Rows from block 3 of the text decoder of a small image captioner, named by matrix and row number. Rows with one number belong to one neuron. Each number is 128 + 32 x the weight over its row's rms, rounded and kept within 0 to 255. All counts start at 0. Numbers have three digits each.
After each neuron's rows are labels from the 100 texts, of 14976, where the neuron reaches its largest size: "tokens" is the input token at the peak. Only what is clearly more common there than usual is listed. The data: photos of plants, animals and fungi (iNaturalist).
# gate: MLP gate (decoder.blocks.3.mlp.gate.weight, 1024x256), inputs 172-255
# fc1: MLP up (decoder.blocks.3.mlp.fc1.weight, 1024x256), inputs 172-255
# fc2: MLP down (decoder.blocks.3.mlp.fc2.weight, 256x1024, transposed), outputs 172-255

gate.266:117141112074116084102103111189123088068118141128124091104123165094114070043097092114084154135112166126205140106184136178105132133174137159073121123076147110141164138084120126090102119094150100082150098113110169088148164133103120141105184124120147165139
fc1.266:114125131133131127090105155150083103110144102076053128157158129111098116102130099123072141114107167159109171082108118142161138113111152065152177114134142127106126131075143125127150161155132145114077138094087116133157112107124162102114108140100108170096
fc2.266:175119165172119156137165155087122115088128113118091177113173128127034119140142086098156118143224090134196107110084134174101122157120182116135133116180119139219113194152127092119090164123155097139130132139156085120173086156104148192095116103087152115118
tokens: "family"

gate.701:138131117091075141092138115136128158155108038147091139126120092092117196074174140132184164163152058156124143178081097109149088151123172103155140061086139129154161109142120131123134124117148100153154176141131163187151141101114123144144101100115135141087
fc1.701:123137071151117193130051112144065142107162129213137126112120099066185185111080157158122168064091131114104107137167112090135157114095172138090161143114151146142112058090132132140110129215121120113122161093164154111077132155062132081107125177098154171148
fc2.701:095154190173136181225166163144097129079163143141104145143163174134069170118058080100122156149116158084123095083051176083110112136127148132116103137090130112146091143079160171128145138100101158152143162116162119096132109119149138136025123149128159083087
tokens: "syrphid"; "bee"; "hover"; "moth"

gate.5:146125097135132178133147167123083126155116139156081079126183141102129134089132107113127168157200108099110183121094117137115099139118128069114091109091091104192150089123096139128154157159178183058136143198178072088106135196122098106151103090103159157092
fc1.5:146137081136102160107118140118109169218166107102087104105165102138151132167120089124106162130095141130155160120110132091102126125080110080147135144090119152128140061142098114135079140112062096149152071139130139149144105135076085092156126152139111073136
fc2.5:074069101096114127102078117166104156124137098114105102108125164111155159169132134144093142136073163138134115127179118133139109110099136144098133108122123089084131044117148128172147154171101159164144111145110143134171124184128108162113062149211085118158
tokens: "wood"; "("; "snowy"; "coenagrion"

gate.103:137129067139202130138120069139116132128125076182129111172129217151141152145122148161106094176099137115164153166099104150099146147082191130113125132118114157083161141158104180121154132095137138171141118144162085112108164114135139150120153082124148140164
fc1.103:121094137156097120130143130130111122157136105089127168097140151103125163122097079094161141125176133136132117166124150142155131101180091113102122139078128141175122104111125137121122156138138154079143148143074102165110119109137150096128130181074142105066
fc2.103:135104143106125118158200137126125102121128119100142171097144097119106134154121100172119147154118152092175168105125129090084098114123093112101154135107151113117114105138179121115113127139162078112089146163137164143115166127093143156110091167110178139080
tokens: "fuscatus"; "vatia"; "montanus"; "pruinosa"

gate.674:160043127126114137142153140147094106124108083142102124069123083124105127161189105103173151109105109156116147180157106155140140108148135110196136135044159146107115122104132146083120133115099163146071151136136097161096114143127121112122132225139209102179
fc1.674:152163077118152134119139141110127172144185114136173174105126175132102093108086148097119087117192128164142192097143149174129150073114088078116145126149103110117091111036146159160091165081112124112118112093092087118158069156147157138145171124092167137077
fc2.674:052142143083084140074118146118151147157164105141149171099147148170118095126141133163150121063196077143152155153140124170000130152148109123117128128124119100123162080143112156129096202179132093117158110120121088118169136111185150132129122161146194173174
tokens: "european"; "-"

gate.511:130079107120140135088080098099170110160132099123114110106126154133181073120060198095093195165040115145133127189097147133118143118151188163105131133154164110135148128065125177134120168136103139153118097148150184121177113122153164089071194113156113104149
fc1.511:106147097089143141159105154155107134138110057164075106161087147094129086081147243122105122179087179115133143172132115105093131122073092122117162129196125075122106133118157210131123116095077175084135056105177146170130104143164125155132152109152135140130
fc2.511:135137139149097054219157145142119110126169128156108136127149118094150150129161149137117148117132135180093128122082128198133158100072094171105097128135149130080115094104153160101133136165143175129145173092193128118145112129088098108125120130170142125174
tokens: "white"; "common"

gate.436:173175104134169073110151143101092149111082181134112116087111126148131160130156191100132129138146127071180083197094164147138095146171125168129113075089157147088144095097155118158120130069150155183106117130086117170101132176144145161144135060061115129097
fc1.436:195127113157107136162243160146225118106137113118063103067125115100196094192152137086121117102094145090137105116120165099099156124091108192155105123164111163159074144121065143171151151169160127126110077156137123113164115118127162158109121160159136099161
fc2.436:155127136147094136077141113188221124141167092135196142167124112099113115201139107107131184192113157185098116146091131122145086120066080160088146112151160089165143145146083136174124091179119114153153103174154112138135136136168158120138172127149103140170
tokens: "white"; "tailed"; "holly"; "ceraunus"

gate.245:063173095146075090142119233136150156076116128140103147107106113172186091094119150120118126098129091106167155052132176215112140085082133068177123082079112106100086105151131108088175129141110081151142091137061163111123157043177178165094149166116125143194
fc1.245:141162123143202128099093184085088168140152131194096149150098096149095088100145139138122138117095108147190095119137133085102087116121137083055124107120129122145105136136101160170121114109101158054095077129130113167122147115103161158088128155135126122138
fc2.245:091121088161101176092150149125146147100134182081157110101141104097094103112100108085058176121101152191166111078122117107089187175111133063115122177157108121088123136104087140068124079084110119158176130096133213174142098163148120136077117113149151147132
tokens: "("; "paper"; "spotted"; "swainson's"

gate.380:145144144146152145108177119126151126137155091086087105169119144148117155114102164196138152174086166124136129131123077126194088189181111143186124144120076162105119141049193150099145154102093099186133167121145144091107127190121172134134081109100097126164
fc1.380:160072124078150096090100155166166142173069142075190113105099181117134125133102089156152082108123086136145155117139108104118144099133153076128103152106154123108216105096127093152111140077130117155085131160099108125130138138105045121069145182161138036088
fc2.380:098142155098159145085098116124104104193097124099153147144113154180149122122166093193183112104136126152106123108124132062119121096097134124146102155177201161154171146103124104132118125144161118100121149113040092176075187123125115156116165133132182097082
tokens: "wood"; "sevenspotted"

gate.603:215114125125148046109117123133162142119125063128136129129107153160112134099146115155159166158177086121111169124134169159137146188143100183163107124091121090142078165087133136100109159118154122143150149210084176207195099135139148182162113132122098092139
fc1.603:143103062124073143137135133077168130163099040122139108086137099126137125123151137110147107181120148126147121114083160147114102073147076113164122154065172195127135127148077137121151128108112112142105080139121116195102040110189167103130128113125146116207
fc2.603:118128103184123151175076157118190128174123118146137165095126110182157146077107128143115119108153029110126160147140151123019113061146112061131129119101157107112114093194177165163124163118120083146118101147150108148162136094159142132143113182138180137144
tokens: "european"

gate.759:118129119111165149137132090042138136148081129130087166134074146124108136127145184162026119172156171110105139102107156129102135136086153098141141127126126121132163159130140096112195130155126101152188108112159127182142094125128147107135066151188120081128
fc1.759:149082168120151153120089178189078179183178097117193141117102154197134117159076137145129119128157127140145132115161143149086086165126156128148110074186126164091120118141121133152113154163153175129143168072140179113110131145137093130134191127112179097117
fc2.759:136120130100080105125124161116117174097202167108190144095091117108150191065124137136154104137237077123153159161154102164114151139133228132120158210108125153078107126108106116137121157144146138156163148142124131153166165133114085142038122139071182132079
tokens: "black"

gate.704:207079155106105181102140102111176078083090110108118119151164093084143142089141118129128186122104161118150170179177128124170155083169104219136121161096164146066108140196156071132103099091193073145110147128129125151167112162133147166050116159164149116162
fc1.704:152128149130132134164109133128102153131116127179166100123136080152162098151177147122117080180155153118106159154123106164117139142151111117087126123059135141160127125081147115191136121205092152143131068159114161093116098094113124112163084102040145103121
fc2.704:074126108100112099040119119122153106120174118112126168121101156040129050121129135133086102155213099108148116132086096140120198162167143123142101151152188120131087081106162082144133119149140142116182103073133083184107087116161108106149103148046149128076
tokens: "scarlet"; "belted"; "bombus"; "california"

gate.581:082167136145114166055110172122125120080100100093136151129164135151165122171193117100083172113178108075078159146128151067080109091112086084134093075085177178154129156150125148077130212086156117127145096117106091169100143065122075179089115151180121125108
fc1.581:103125140106115158079212118157155144131103113094086140080103178101115103117177144150135210141118141119114093184129187109127132186140153127163144147119144162156134136171110110111164180107100118120181174075141097177096056121095132109102096114130130043120
fc2.581:164170088114163163134177118171158177122076100162125150152127138122097123095109139121122196088150114132118092133116142148131116136087133113163082121074137115097148130074173181162136127078187148142099116090139081169154056127071126135130177100134081166117
tokens: "black"; "mississippi"

gate.592:162156159132158145118127099112089110064074176129138173100182050135136067188153152098134179136114111130143073142131131177104195126039148167142163091120134090160182121138172124135170049141096153163158102146157113175069109058134163098143135147145113117130
fc1.592:179136166095087107147116139152142100189104112166118086105094072120137130160157057163144116157060068106098088134091119096115123154147138159117157140125136151090115114180090159134111165115121141121146177181120105134069146140093121196128128146075147147127
fc2.592:161148105130082108106063087095101191113201132187168136155114149145136217079098150124096160124135112072122110153145135150091127097170155125087126160126119140105100094157076101158121151128135127112087146148136111110082134139087095141133131145084136146112
tokens: "golden"

gate.611:079121046128180071148120132116155078167126171140126121126081158125125128117169095150181178204133172101113138100145155133154140038152076148133096135121161124073113191116179115124163083113100140114160142205091123111124101134123087103171147107113122153099
fc1.611:158098149091127093126135143173114170105137077175167168114122071122095130115120105129102075131072118138142145138139162149139158168105119143165094063130128109153180159130151084123099178138100180119180075125139136089072180207112105136167153088113136172073
fc2.611:149105118154131142096086147165119146123088148083169099136135126124119135096145129108122110090138063107143149107089090135064141189145163076141122183122072141144119041099153117072072083094164088163109147150112154159103150139116146128139141084095107090126
tokens: "white"; "rose"; "red"; "queen"

gate.722:122133106149098160077168136120159105035123147072130149101121100102127115135164149065089216103177152136164133087092117119152069140137110077120148158117135164132100128074169139123149134179131138112168120157114096138130086085095125214183080146139139070077
fc1.722:082072130143098087152091157176126182143154130108088109117209136095173170141100142124089130152108112145102117120117144148133119158128230125065124055156118107142137081136090100175090140132112054175141090150114159142147205130106086109096106145148126094144
fc2.722:171136136114091049103069116056130162109235178129115126128132104075112139121107125088100088131101099124115157150156146188134135075177168139136082153116156145096104077116069151079099138131139149100072097128180133164133147155139138133098113108093237153112
tokens: "black"

gate.163:101138176123103144114150144105074106097063118160130139102148118166146126140067210130146127123076102206173121132071096071088130079134114082124118146165104059137105176110158155117157158122123104164120131118094133159183161080128118115090160144069154132094
fc1.163:199133121182133140142128140106140093043123125117151199094126110120192092141102145071118184130147141078099149116133093171124108137151101137102102137157099102124152093112188089178182129137179121133124089073165137060139131111050155031094175102119110135127
fc2.163:061132115135165144164115139073121110070103139142116100103134103207116152178133101110114118128111132128116133154103134121219097133049148091084134179137144102188143112090154104197101124161147121142086141131140160086099194098119146119126122138188115123200
tokens: "crested"; "solitary"; "golden"; "-"

gate.514:123148142104122177144080131135166147090103117121075109120103100105095129142140112147166153100137170079085123088113138071129100163170145121123147093147124180116154137158133135140133090114136139149148143133191058057134171118148115093175055119192135134135
fc1.514:133147160138182149069106109172104145098116185156134124126147175140198177145104177086121107113094094154060166149133113129151146119131100126139128133185111124056129144115176175127117075074165124131113142138094093113064137110126067065149117158129144153123
fc2.514:140098143112174099077133170123120068097130173157148102120160146128113153098173137119157101106211070103073171113107119170189155155167097127087126138147187129159143069135162125049112128099084204102120122138137147129109149154180132089099061124096131179174
tokens: "family"

gate.410:101123145110150139106104152090133139124145089101070109095126133097140129086162168130089162157174141134121144186077060130158111190146125119150139117143138116126141172123132129112149137162132140141158119107118066170062098126133144130115095051130127082111
fc1.410:184136087140111054138106117156158149178138169149125121131115164112112112083102149126167139201151075180119118150127166216118108136133149096173134086131119067156103132154119148151151076098130112157173193162101148180099172114096109117071147114090166142155
fc2.410:141090115056117101185121088142062145160116131114102147154138167059177129103140185188166147051101102116082169145146168123118176163173138065119123130140141075123123136171150115144063138123114158124127129172126028140162135159195143083127181129125155137120
tokens: "wood"; "turdus"; "class"; "-"

gate.28:122092147124128139142123190091139156145175150069123130101135113130135103104158100073108148091182135092079192109158160148119159118144126148182109169079116058129096105160131094155115192090073151102106135167142110123099164111134172140131137096155120197156
fc1.28:127125106158161090086135130150123106084093115109121166170113126073160173180136134154134118136128106117128124092094109093112180092100073156137109112122130085145130113121133088124104118175099146084125179171075096072128144176128059136197155086145139158130
fc2.28:127115099146128067132168137070142121143117107065143134081126144154145136079075126167093041110111154122099125133108088135193130143218127119159109113108137122153120106100082113131168120154114150126154182108115158160110139134151072134176114083129142180169
tokens: "-"; "panther"; "green"; "gray"

gate.669:193140171145101124041122146145168163120105142096082111103091144070159134083149071155154125136073139120136170087104122162116186143097167123149158149135113121146148155101184187101076131113175099047099166150199136164177142079186102195110126059203133101115
fc1.669:161130150156159117101037051119194106120076144120157146080118132092065117102082150077133108081114158128067103124123064134084150111144118148076111117078144102176196138142156129082116100122142110120139107112095165144153164083102144163128128103139109051111
fc2.669:175104178161176091177068128123085177065132126087132163145167130136172114165154165077149177121097117145115110133113116092114118116118117097121146149101071076118131173102165120109101130159143111139139139111137136124133107141082059112118105116135125134112
tokens: "("; "vulpes"; "setophaga"

gate.90:143167114068121169127096096104188113034042098087143176061140133060110149149175187071062136105157158105084114142112117114094084098125103118080112108173145136179126122137111089111132157133159136185133121102171153141097112105122133148142121146135075118177
fc1.90:142141173095149165176194115082192084127082111154148164130136174109143083134166150153047152073133153073079098134120136128086113101142112184142106101110109153158152125122138088143149095119136144178147137126111108140187145112081130150190101091138094073127
fc2.90:073169122155189150175200140105119086157029122148096190106122112155133073176092111116076131122082177137109069101106152051196161123046063133132131073116152110130137183120141194141127134098140115136078105152153109127135119095101155128169164102169046159127
tokens: "black"

gate.370:135147112162155174107137068128158166190123166163135180171121170178126129132062120118123178199139166140114126117148149109180125127175130125212123106104147088118075167130086088099134082060105105070158126170146163111104120139173107090116072190103122071097
fc1.370:125097132197089119180154101093136128120157149113067123156114152097166112135100138119133129162120148101072133110106124167063123116193095086082102132125159125155135124099124138104173158146084131128160088120148186130126122137149119079105108096150139088141
fc2.370:084084093195124134111129102147131129167155123151117148123117121152176174154069117154112163180156138141123104110096146134086167148149082122110155130150133146122124128128090098137106093108097109135098164097150152109199159124125139095100111134126146148129
tokens: "-"

gate.136:159133096127118102182105187136133175122128166124120157144149152110085142129144128141091210169066124131173091181073157197104136125140124100196175099154124115129172126131155145168132127145145128142124108113198189100146158184192148111132154138128147124148
fc1.136:188140078123113116180174101124156166172125169122082133171172144145121116091143123062143139173072091091098120160190146215133115084115149115122140066089113125145179151117087089091105131119089092160145167162122102105150125134153072136152137097108096144128
fc2.136:121146064174158151187156144159122156131050140135139136124152105090078057134114101125113117128125122161166113107117111132084149163157096165144138160150078161151156181133154206133105134168114167088130091160166139127168100103154103059140158102104143220176
tokens: "golden"; "bald"; "orange"; "pine"

gate.345:152110140141110113179131146183118102108142111091105116106134119101167109125144082146122132072078064146115116152164108122172144084093089171095151148082127092132155119158157202119188109117186081125108090163131163160138147121084162145163093136124124176158
fc1.345:144112160117167137151134098145083060156124171063140107154113150113069097086172180126162149140074097130170124149171131117103160176093105178077207154141146067156130074175108095178142073098128162071098119119217154111128171143126133102164168090124104206080
fc2.345:195187134155146154131088164139130164120112136149130154150125054174136144144152159102133148203110106094166082127146145084216151129092087085107153139085164110154106136095134132165130141107180113115131095086102129141181088145127134113076219134122101172170
tokens: "scarlet"; "("; "agasicles"; "helophilus"

gate.501:150087170101135156153172124114161126140157132149091127162110095147112157140093144161168131080129111106092169116111099085174149139057064115099198124189134123109077140090074088147102110116139149193178226119114122088114205154094108174125137167147113101196
fc1.501:194184100150090105119161157151122187114126129146088170165194138150076112098198086142108151114133147100052091115166086103081118108117101162148102090133142098104138121138122120068159157116128111143148139132154143167159139075198125180145109138113100189117
fc2.501:166186136158151110045068118119125160112095145140123083163133191116050121051112146132108135092170097146108078146130166130168153153182127129150111165075110147122133148090145131094126137138169114114163142133135132096100135104109103177130099106066133163160
tokens: "lesser"; "-"

gate.577:122168132178140116123087124123117159087095130137101105167145165094158131141105125113132113111112149134089210084147107137147132131141151034113114069107117111156111082136181091082098115137074135178115127108116153177185157133087075051140100087098115176087
fc1.577:100078126133136123125153088135085092126123122113157080114170092164111085070122119172073126077101115149181134089130107086168138079145145133134114127114091131159129116121137133148083145093169126071111096156158199165089205105107160119090150149148157114148
fc2.577:134099095111136091095115147107145117150120166159095114152117118161142141143154116185104126172117140093145132091155115141163128059183065164087125103150120146108139166182084120127100178104086133091096131108163192098071154155166125101075067140098149101222
tokens: "family"; "bubulcus"

gate.223:184160161099184082167130138093091141047153138149138146126129125135069100156110145080126146156083164178132093092153057076155065127142127127106151119169136154117165192102181167151163180144146139131116101105150106109138109119150114137123127117174123115172
fc1.223:174196141099135131151116164141084103121154152117171148162142163104156164132122135177119166105138122110147150123148099026132132153136086142148131122155129125136163163028152152088173171127160166164131164085136171139136124084127114082157052159108143144151
fc2.223:105083119131144119062108080106165169122129088118102102138153154192161120128132113138137144109112152167119146097101163134123141108118151076128130130146154133092102128089178156173146157108167056130124165162141164088161091112130130081204151154191057078211
tokens: "scarlet"; "family"; "class"; "nuphar"

gate.324:080098134093139132135124144093139121113108160082107174147056148132150189071114171137099067123115133144087144135146163156118128156088118103127090068157144154148160149073130167121096112111106086135135131103165168156071195120117110157088105162091147110107
fc1.324:141074110165115104155119170097131068096197152096144120134142132106139130134111067110112116115135151135122143089112117210096138120145150165195111043148152136076089119137129133181158145073076109166122141154164138121184044146139212184110095084128151104078
fc2.324:104087128125091147172134160094152087104181239027125140045131086116166128126189127125075099147119122156078118114154110099118161118099112177131110021167168146104089144130106134201147093127086141150136166143142082092155145130150174110106119146170133160138
tokens: "lesser"; "greater"

gate.278:173134122134134123060103153085096126163061145113141109120167153104066173120152131102130122127105128128215161086122088173158140151104110094190126123110102070131106079122155170092140097145203149126140103139072162169090176133138121172146083089148129159143
fc1.278:151110137119173027154096056121114130120122134113132168106136216103139146153127077157179115145123107074104143168186151136072144115126160162140136134140111114156105152132065108109147181140165123090147115140030066127145147134105107101114156130138097208120
fc2.278:142138127127086041154171116119175106140110178110200124140145176052134127150163132086110126198065112171097084108164138143168137128135165108152146101127117093136095144140100104112155152128117153130110146151167129092103105146093190153137112088108093205103
tokens: "-"

gate.468:068133128139142126059123097088190140181148119082095155122147115149166150102082107122106166115182106068143097163118145153149102152182131108156169171116133111145097134103118147157162197107100105078100117113110062110107149157130158153155143105157123152173
fc1.468:158161167093142092153145086122106072159108095138184170038129163169042102081099141132130086147136102143092089181196137167105175158162143067135178095094110108129152181178086100102144152123173140117124154121083130108135079097140160108106127102099184160108
fc2.468:156101133140152089094091095122104092176096084114147147121099169176133131118146141144118137111162088060125154143177096128076136111172120110108153148075162152163128109146156169102118159177149098134130099145139105121133147150164183154136081099135153140104
tokens: "european"

gate.208:177119170131147084075106127126164124081163172106069093138130101088106044128150111158193105150181110133095108154160159175171146120167153135138114073158099141159078162080157203123133149134116151116141182085111111132165095104083114134151104131096131142100
fc1.208:246131145143181104097164101111144113124179176108152131117089150117083060140123131161134245130088132143144122128196112184114156176082095141102156102072134173180101059076146146143123159123125090079126077097106166086084072135145127084117152128085130080119
fc2.208:155104144089117097147095144133143097103148141087129127082123109116148126136151172137124132170137087086136141141107048122097149131072128119085139053141157220131102096194151151110117160139184106178103107159175130129147105138164181162135131077090126126104
tokens: "european"; "honey"; "bumble"; "carpenter"

gate.146:072143139068096148087108158163120138179165115102092154162094184108136120136092111069139191150135140142105175151204102067148103156114177073106185159152116122169067142172084105136119152092131091137058147160113199083142094100141076120150165120133157143148
fc1.146:204128129173138162092102131139133150124069124157069095134160184144087157103185131148210061151170103049049150100133061164028110120148183126156123110119119113097203147130149112085184102110142182129127154225158103203081094115108119129147156184114142158114
fc2.146:062111094146131087134137156137110192086149084111107114081102139106142095113174075137087157071118177146137103122092146135190139143093094139065143079145155108167147121153119156130084114158134186104141113155178165134209092118096150163093171200145102152130
tokens: "family"; "calidris"

gate.76:109168120113140151095143177109071131142143202127119137129115070159112190122022076147090129127187128089099143043099115132132115119133170147128141114113104108082087120098217112150167082152141120127108165146218084069114106130096156123113127149138100103133
fc1.76:128105123141119144109169163116155104130175195095180176123156114194119155131136130136069098062127151121129165095146115126132100064153132084092120104124131163142164137062058120138106085166067122122174231113142133063169168075150109118132113149130125161141
fc2.76:125069134182150141155159181101127116164203188040114125091124069153135101172160127120093111140142089125174110090169048138136145215102106098113114106147195191108154046141117186129148143134114140130153209125153132126156169158139173109104081113067122106138
tokens: "lesser"; "("; "rufous"

gate.214:105139157178154134084136161113073080050139128088186154136187133139105088160104222152171099095132105119175135164117123148080166144124152134135136119157144092169121063083170171117146150154124133147127109147151184146119080105088140105078078138100135088141
fc1.214:106142106179153099127090125123059173146111167113101134123116154121119171135124128162127126141139117142103058106064121135155138086128131114186105132108135147188129118150112176117130113110171082150173085192109129142088117100178177145100127121099077086177
fc2.214:090143129103093107152156165162155167103171118111111167103105148116159121147134094148189140086174145093124118148055132109138140100136177114114133161130133082180139095112148122121167112117062136158159144126138134117109114113101109126142148179200157108105
tokens: "family"; "necked"; "("; "columba"

gate.688:068148044114135115156087147149108146133176048125117119161180150114136119175134093154070098153154077099134116112128165166137171172167188166131098134140167127123133103124102103165119114163194040107131134120119184122114124162131105112117114117170143148138
fc1.688:143121109116082110130115156109106071088139110134129130088118120142104158121124155076166130124102159119105116216111151172148147141080138169114136091124153158174132093135104148093082156139190177079136158106199122175086112104131170078161180106088103181136
fc2.688:085155158154108088099163130141152099158125071201115141097123153040074148104109147174158064193049138135151165117143136131129117099141078110088059126135195143137075115122167125130101109110109121139127130113086155114102112166116169109075149119054148091120
tokens: "family"; "("

gate.22:146149110097112129155130191101088122116077110060110174140129141113135120136065097089101093138114101153160134091190120194098145160061158112123151113143097112086174146122149111147166142136135125170107080122117086113149179148105137114126154076114109062117
fc1.22:121113096148119130101083123140136157129175078072150102111158140135114162133107116148089128147145150138112174081123149155151099131138228135149158145084164102090102186145122106075111133204135059105143140082132137079114102151138114105130147195124132075160
fc2.22:119105145124138170000076075186149193130142144111201105153102107065141130117106160135136136143127132100166151143123154164165140136121129081121157168091202203137200123081111112100122134106161148121127163128112102094131153134122100089083099167086142149102
tokens: "-"; "striped"; "margined"

gate.434:110125117096146165144183089064110109126172147146118107137098156096076115178161060102092142162183153131122104142099159122142091116126137125095125128043117149126108164100106072104110095072141146102132192121118149154157105167111146119145079102130158155097
fc1.434:136114100132145214201156167143144111123164170110151142086138160145101140076114083058032104107112099155131156091085163106178147145176152129129140101122157127086159095120103150130164054170151116113089111105169138090085140160141137149163112153095171108154
fc2.434:199139118124071143129135106163156145080141088155154162133179137146123106107133145124141159137096072118140157086158136196040160129119137116155115105120196125081113074091137139064123141119157062154067097041129104110144104129121115107135132163080097128169
tokens: "lesser"; "greater"; "false"; "california"

gate.54:106087091133100157112111090122120076122122153102152069077145124087116114114084175146186130149182186137089145201135161109144097143116102168098133117143121105079158037146129154118136138123139151052151137133125113146100125155143181103130085134135159176151
fc1.54:115151165123120166106080112113120181131049149122151155216102196106162116135147122133123179115117120116097172141123147153158159106107133148111155118139144141118097105137110125098136195184064172161107175121158141132097128122186052119105105162107111090100
fc2.54:198121147090124163197116134189161110136148169171174109136124194112125090146125063141142201138088127110136147135149121092071142096118133107123084114166130139107134149133195130151147149078100099143095126127115106151140127162163144137169097060132150110148
tokens: "wood"; "lithobates"; "melospiza"; "pooecetes"

gate.644:150123142148115154132145086114165118122145083125112140155117170102120134153196156146164181090123189114135159139094117091164038121103131181156142095133079135092063142127137139138130103128140105167081141124135049186107098197129109154099091035075154143154
fc1.644:123088136133125114136100173113108147134145115102113077077110100113117178081047127093206051158113134044078122114115158146124165112108105142107136083093119076099120157151107107177132134192101115142117094102178135138165177123075130101175093115091160097156
fc2.644:117151106107116095151086113127146148139111139124145119132116179143122127135116193121095130095115107225120167153146071136097190121156136136188178106117079124113089125140083129163121122141096106152080093116135136132072113107078155143106118137151201132108
tokens: "-"

gate.16:105159179136192086135145086108168076136136133118148100205158159144066124146140045147117133166112172169102153105091146209140100110145103109144120102101167164095084129134106137151211208171088142086139182116135148106141113099126118165101108078131108107087
fc1.16:057120071154182105153040115054170108161117165128112137129081103100158167199126083109129093182109164163181136144184110163162111154154138141124150076104142157058153150130098149161132096142078145071150107116118074164080139130157121130146072135107155149057
fc2.16:080102094177108152156175149123108117151109140089114094119115100124106099179113140109109106150096140123109176142149136105136126146020124139140150110126178194137110104112165135126151062146178122072131192094095200161149152140099152094165132111144068095100
tokens: "lesser"; "grey"

gate.555:137057097164123089148108172163120159079108139124098141127135108131128106137134094095133153147087123118130118160122159101136195173120121144177150147179154164165168108164121132128154149151128123101090100149135108087144094231128079072132185137108114095088
fc1.555:172148159150128116125109145089144075118189123110175130128141089094127106070088164124109108101083104121069132090129165169201159081161156142128060104191102114163117123087074124098155126111152197172153134121023143094130088140089146164120181145132130139122
fc2.555:141173123174090144198132124067097131099158104176137120107107097121122150092137138114080093094160091166128206192143158134095118140104148145133139101167159127123089134103135124098145078133126145128171118141140099120146179154141093103098108172175159107164
tokens: "vespula"; "("; "noctua"; "humpback"

gate.239:109067081056093096137106145102108124110142156099131201132116147124100114127045150080117050114112149134144123065102114174166159105141125115118080063120091179164075078079125126167101134127094111135162131096126134122185108149131136111051120116134147097110
fc1.239:119110154133177160195121072153109116166150154127140145138146114107068169109110158133067113162107109118090157150143096097194039178182144124159123159114156131111111102113141255140170114145124193121164140097108142144119162143160099091115140116091151151124
fc2.239:135126150144106144146149157168193072149133153082126158121132089154127075131127133153115126156047194110113103095132143118052110098090157110143096138160144183090131126134146089126103107128162149142115133088091094098222146134092104134140134138163119125142
tokens: "lesser"; "vanellus"; "("; "-"

gate.395:119191150113113155103172158084132091093201094091068144147147144116100088091101177094147124170130108138100100125120115079118142154108173134110187053085071093135109081107090163162103152120124100101157115152086170131158134147157116172152168186132092171162
fc1.395:082094105112154066131149056137092186156159188137138164144132205134142121136115196114085110138147133101134085126208129115137129127109157172115182141080132152153083136115137138171208117124154137153121145160131100130150067168137125092106111102143130102073
fc2.395:127066106137131153200152098111185117106133111197145130146104092135171094111090130115114227158123111118122081108150212122154174104104106163165138133160137115117176163126161163135090138129138223107119137147136153149151124187139141112061127167112148131108
tokens: "white"

gate.629:084113141175160072162177107136084136146152124189100127103084073089137121118116078164083143147158139080162126164131152092124091150201120097147045165102151126151135074140170159125111145121056068091129149073118103165168176134114154046154160120176149111137
fc1.629:121148161131104129104196182160135079112131141152154158029181161133110136165136120179164120076128113139121066108151147141125053199167071096135121082110106148136119089163135173129129095134094146108139137125124076114110157150141126141135129117099094111156
fc2.629:130127095094098154034136194117134071154137153177131079106074146088123121157156103134108182144152142140087163240154136137115167124151148113183119145139114104131134091121150086104070126135108121140104123135125152134134127154179162122143090128151139095094
tokens: "vespula"; "fagus"; "calidris"; "ictinia"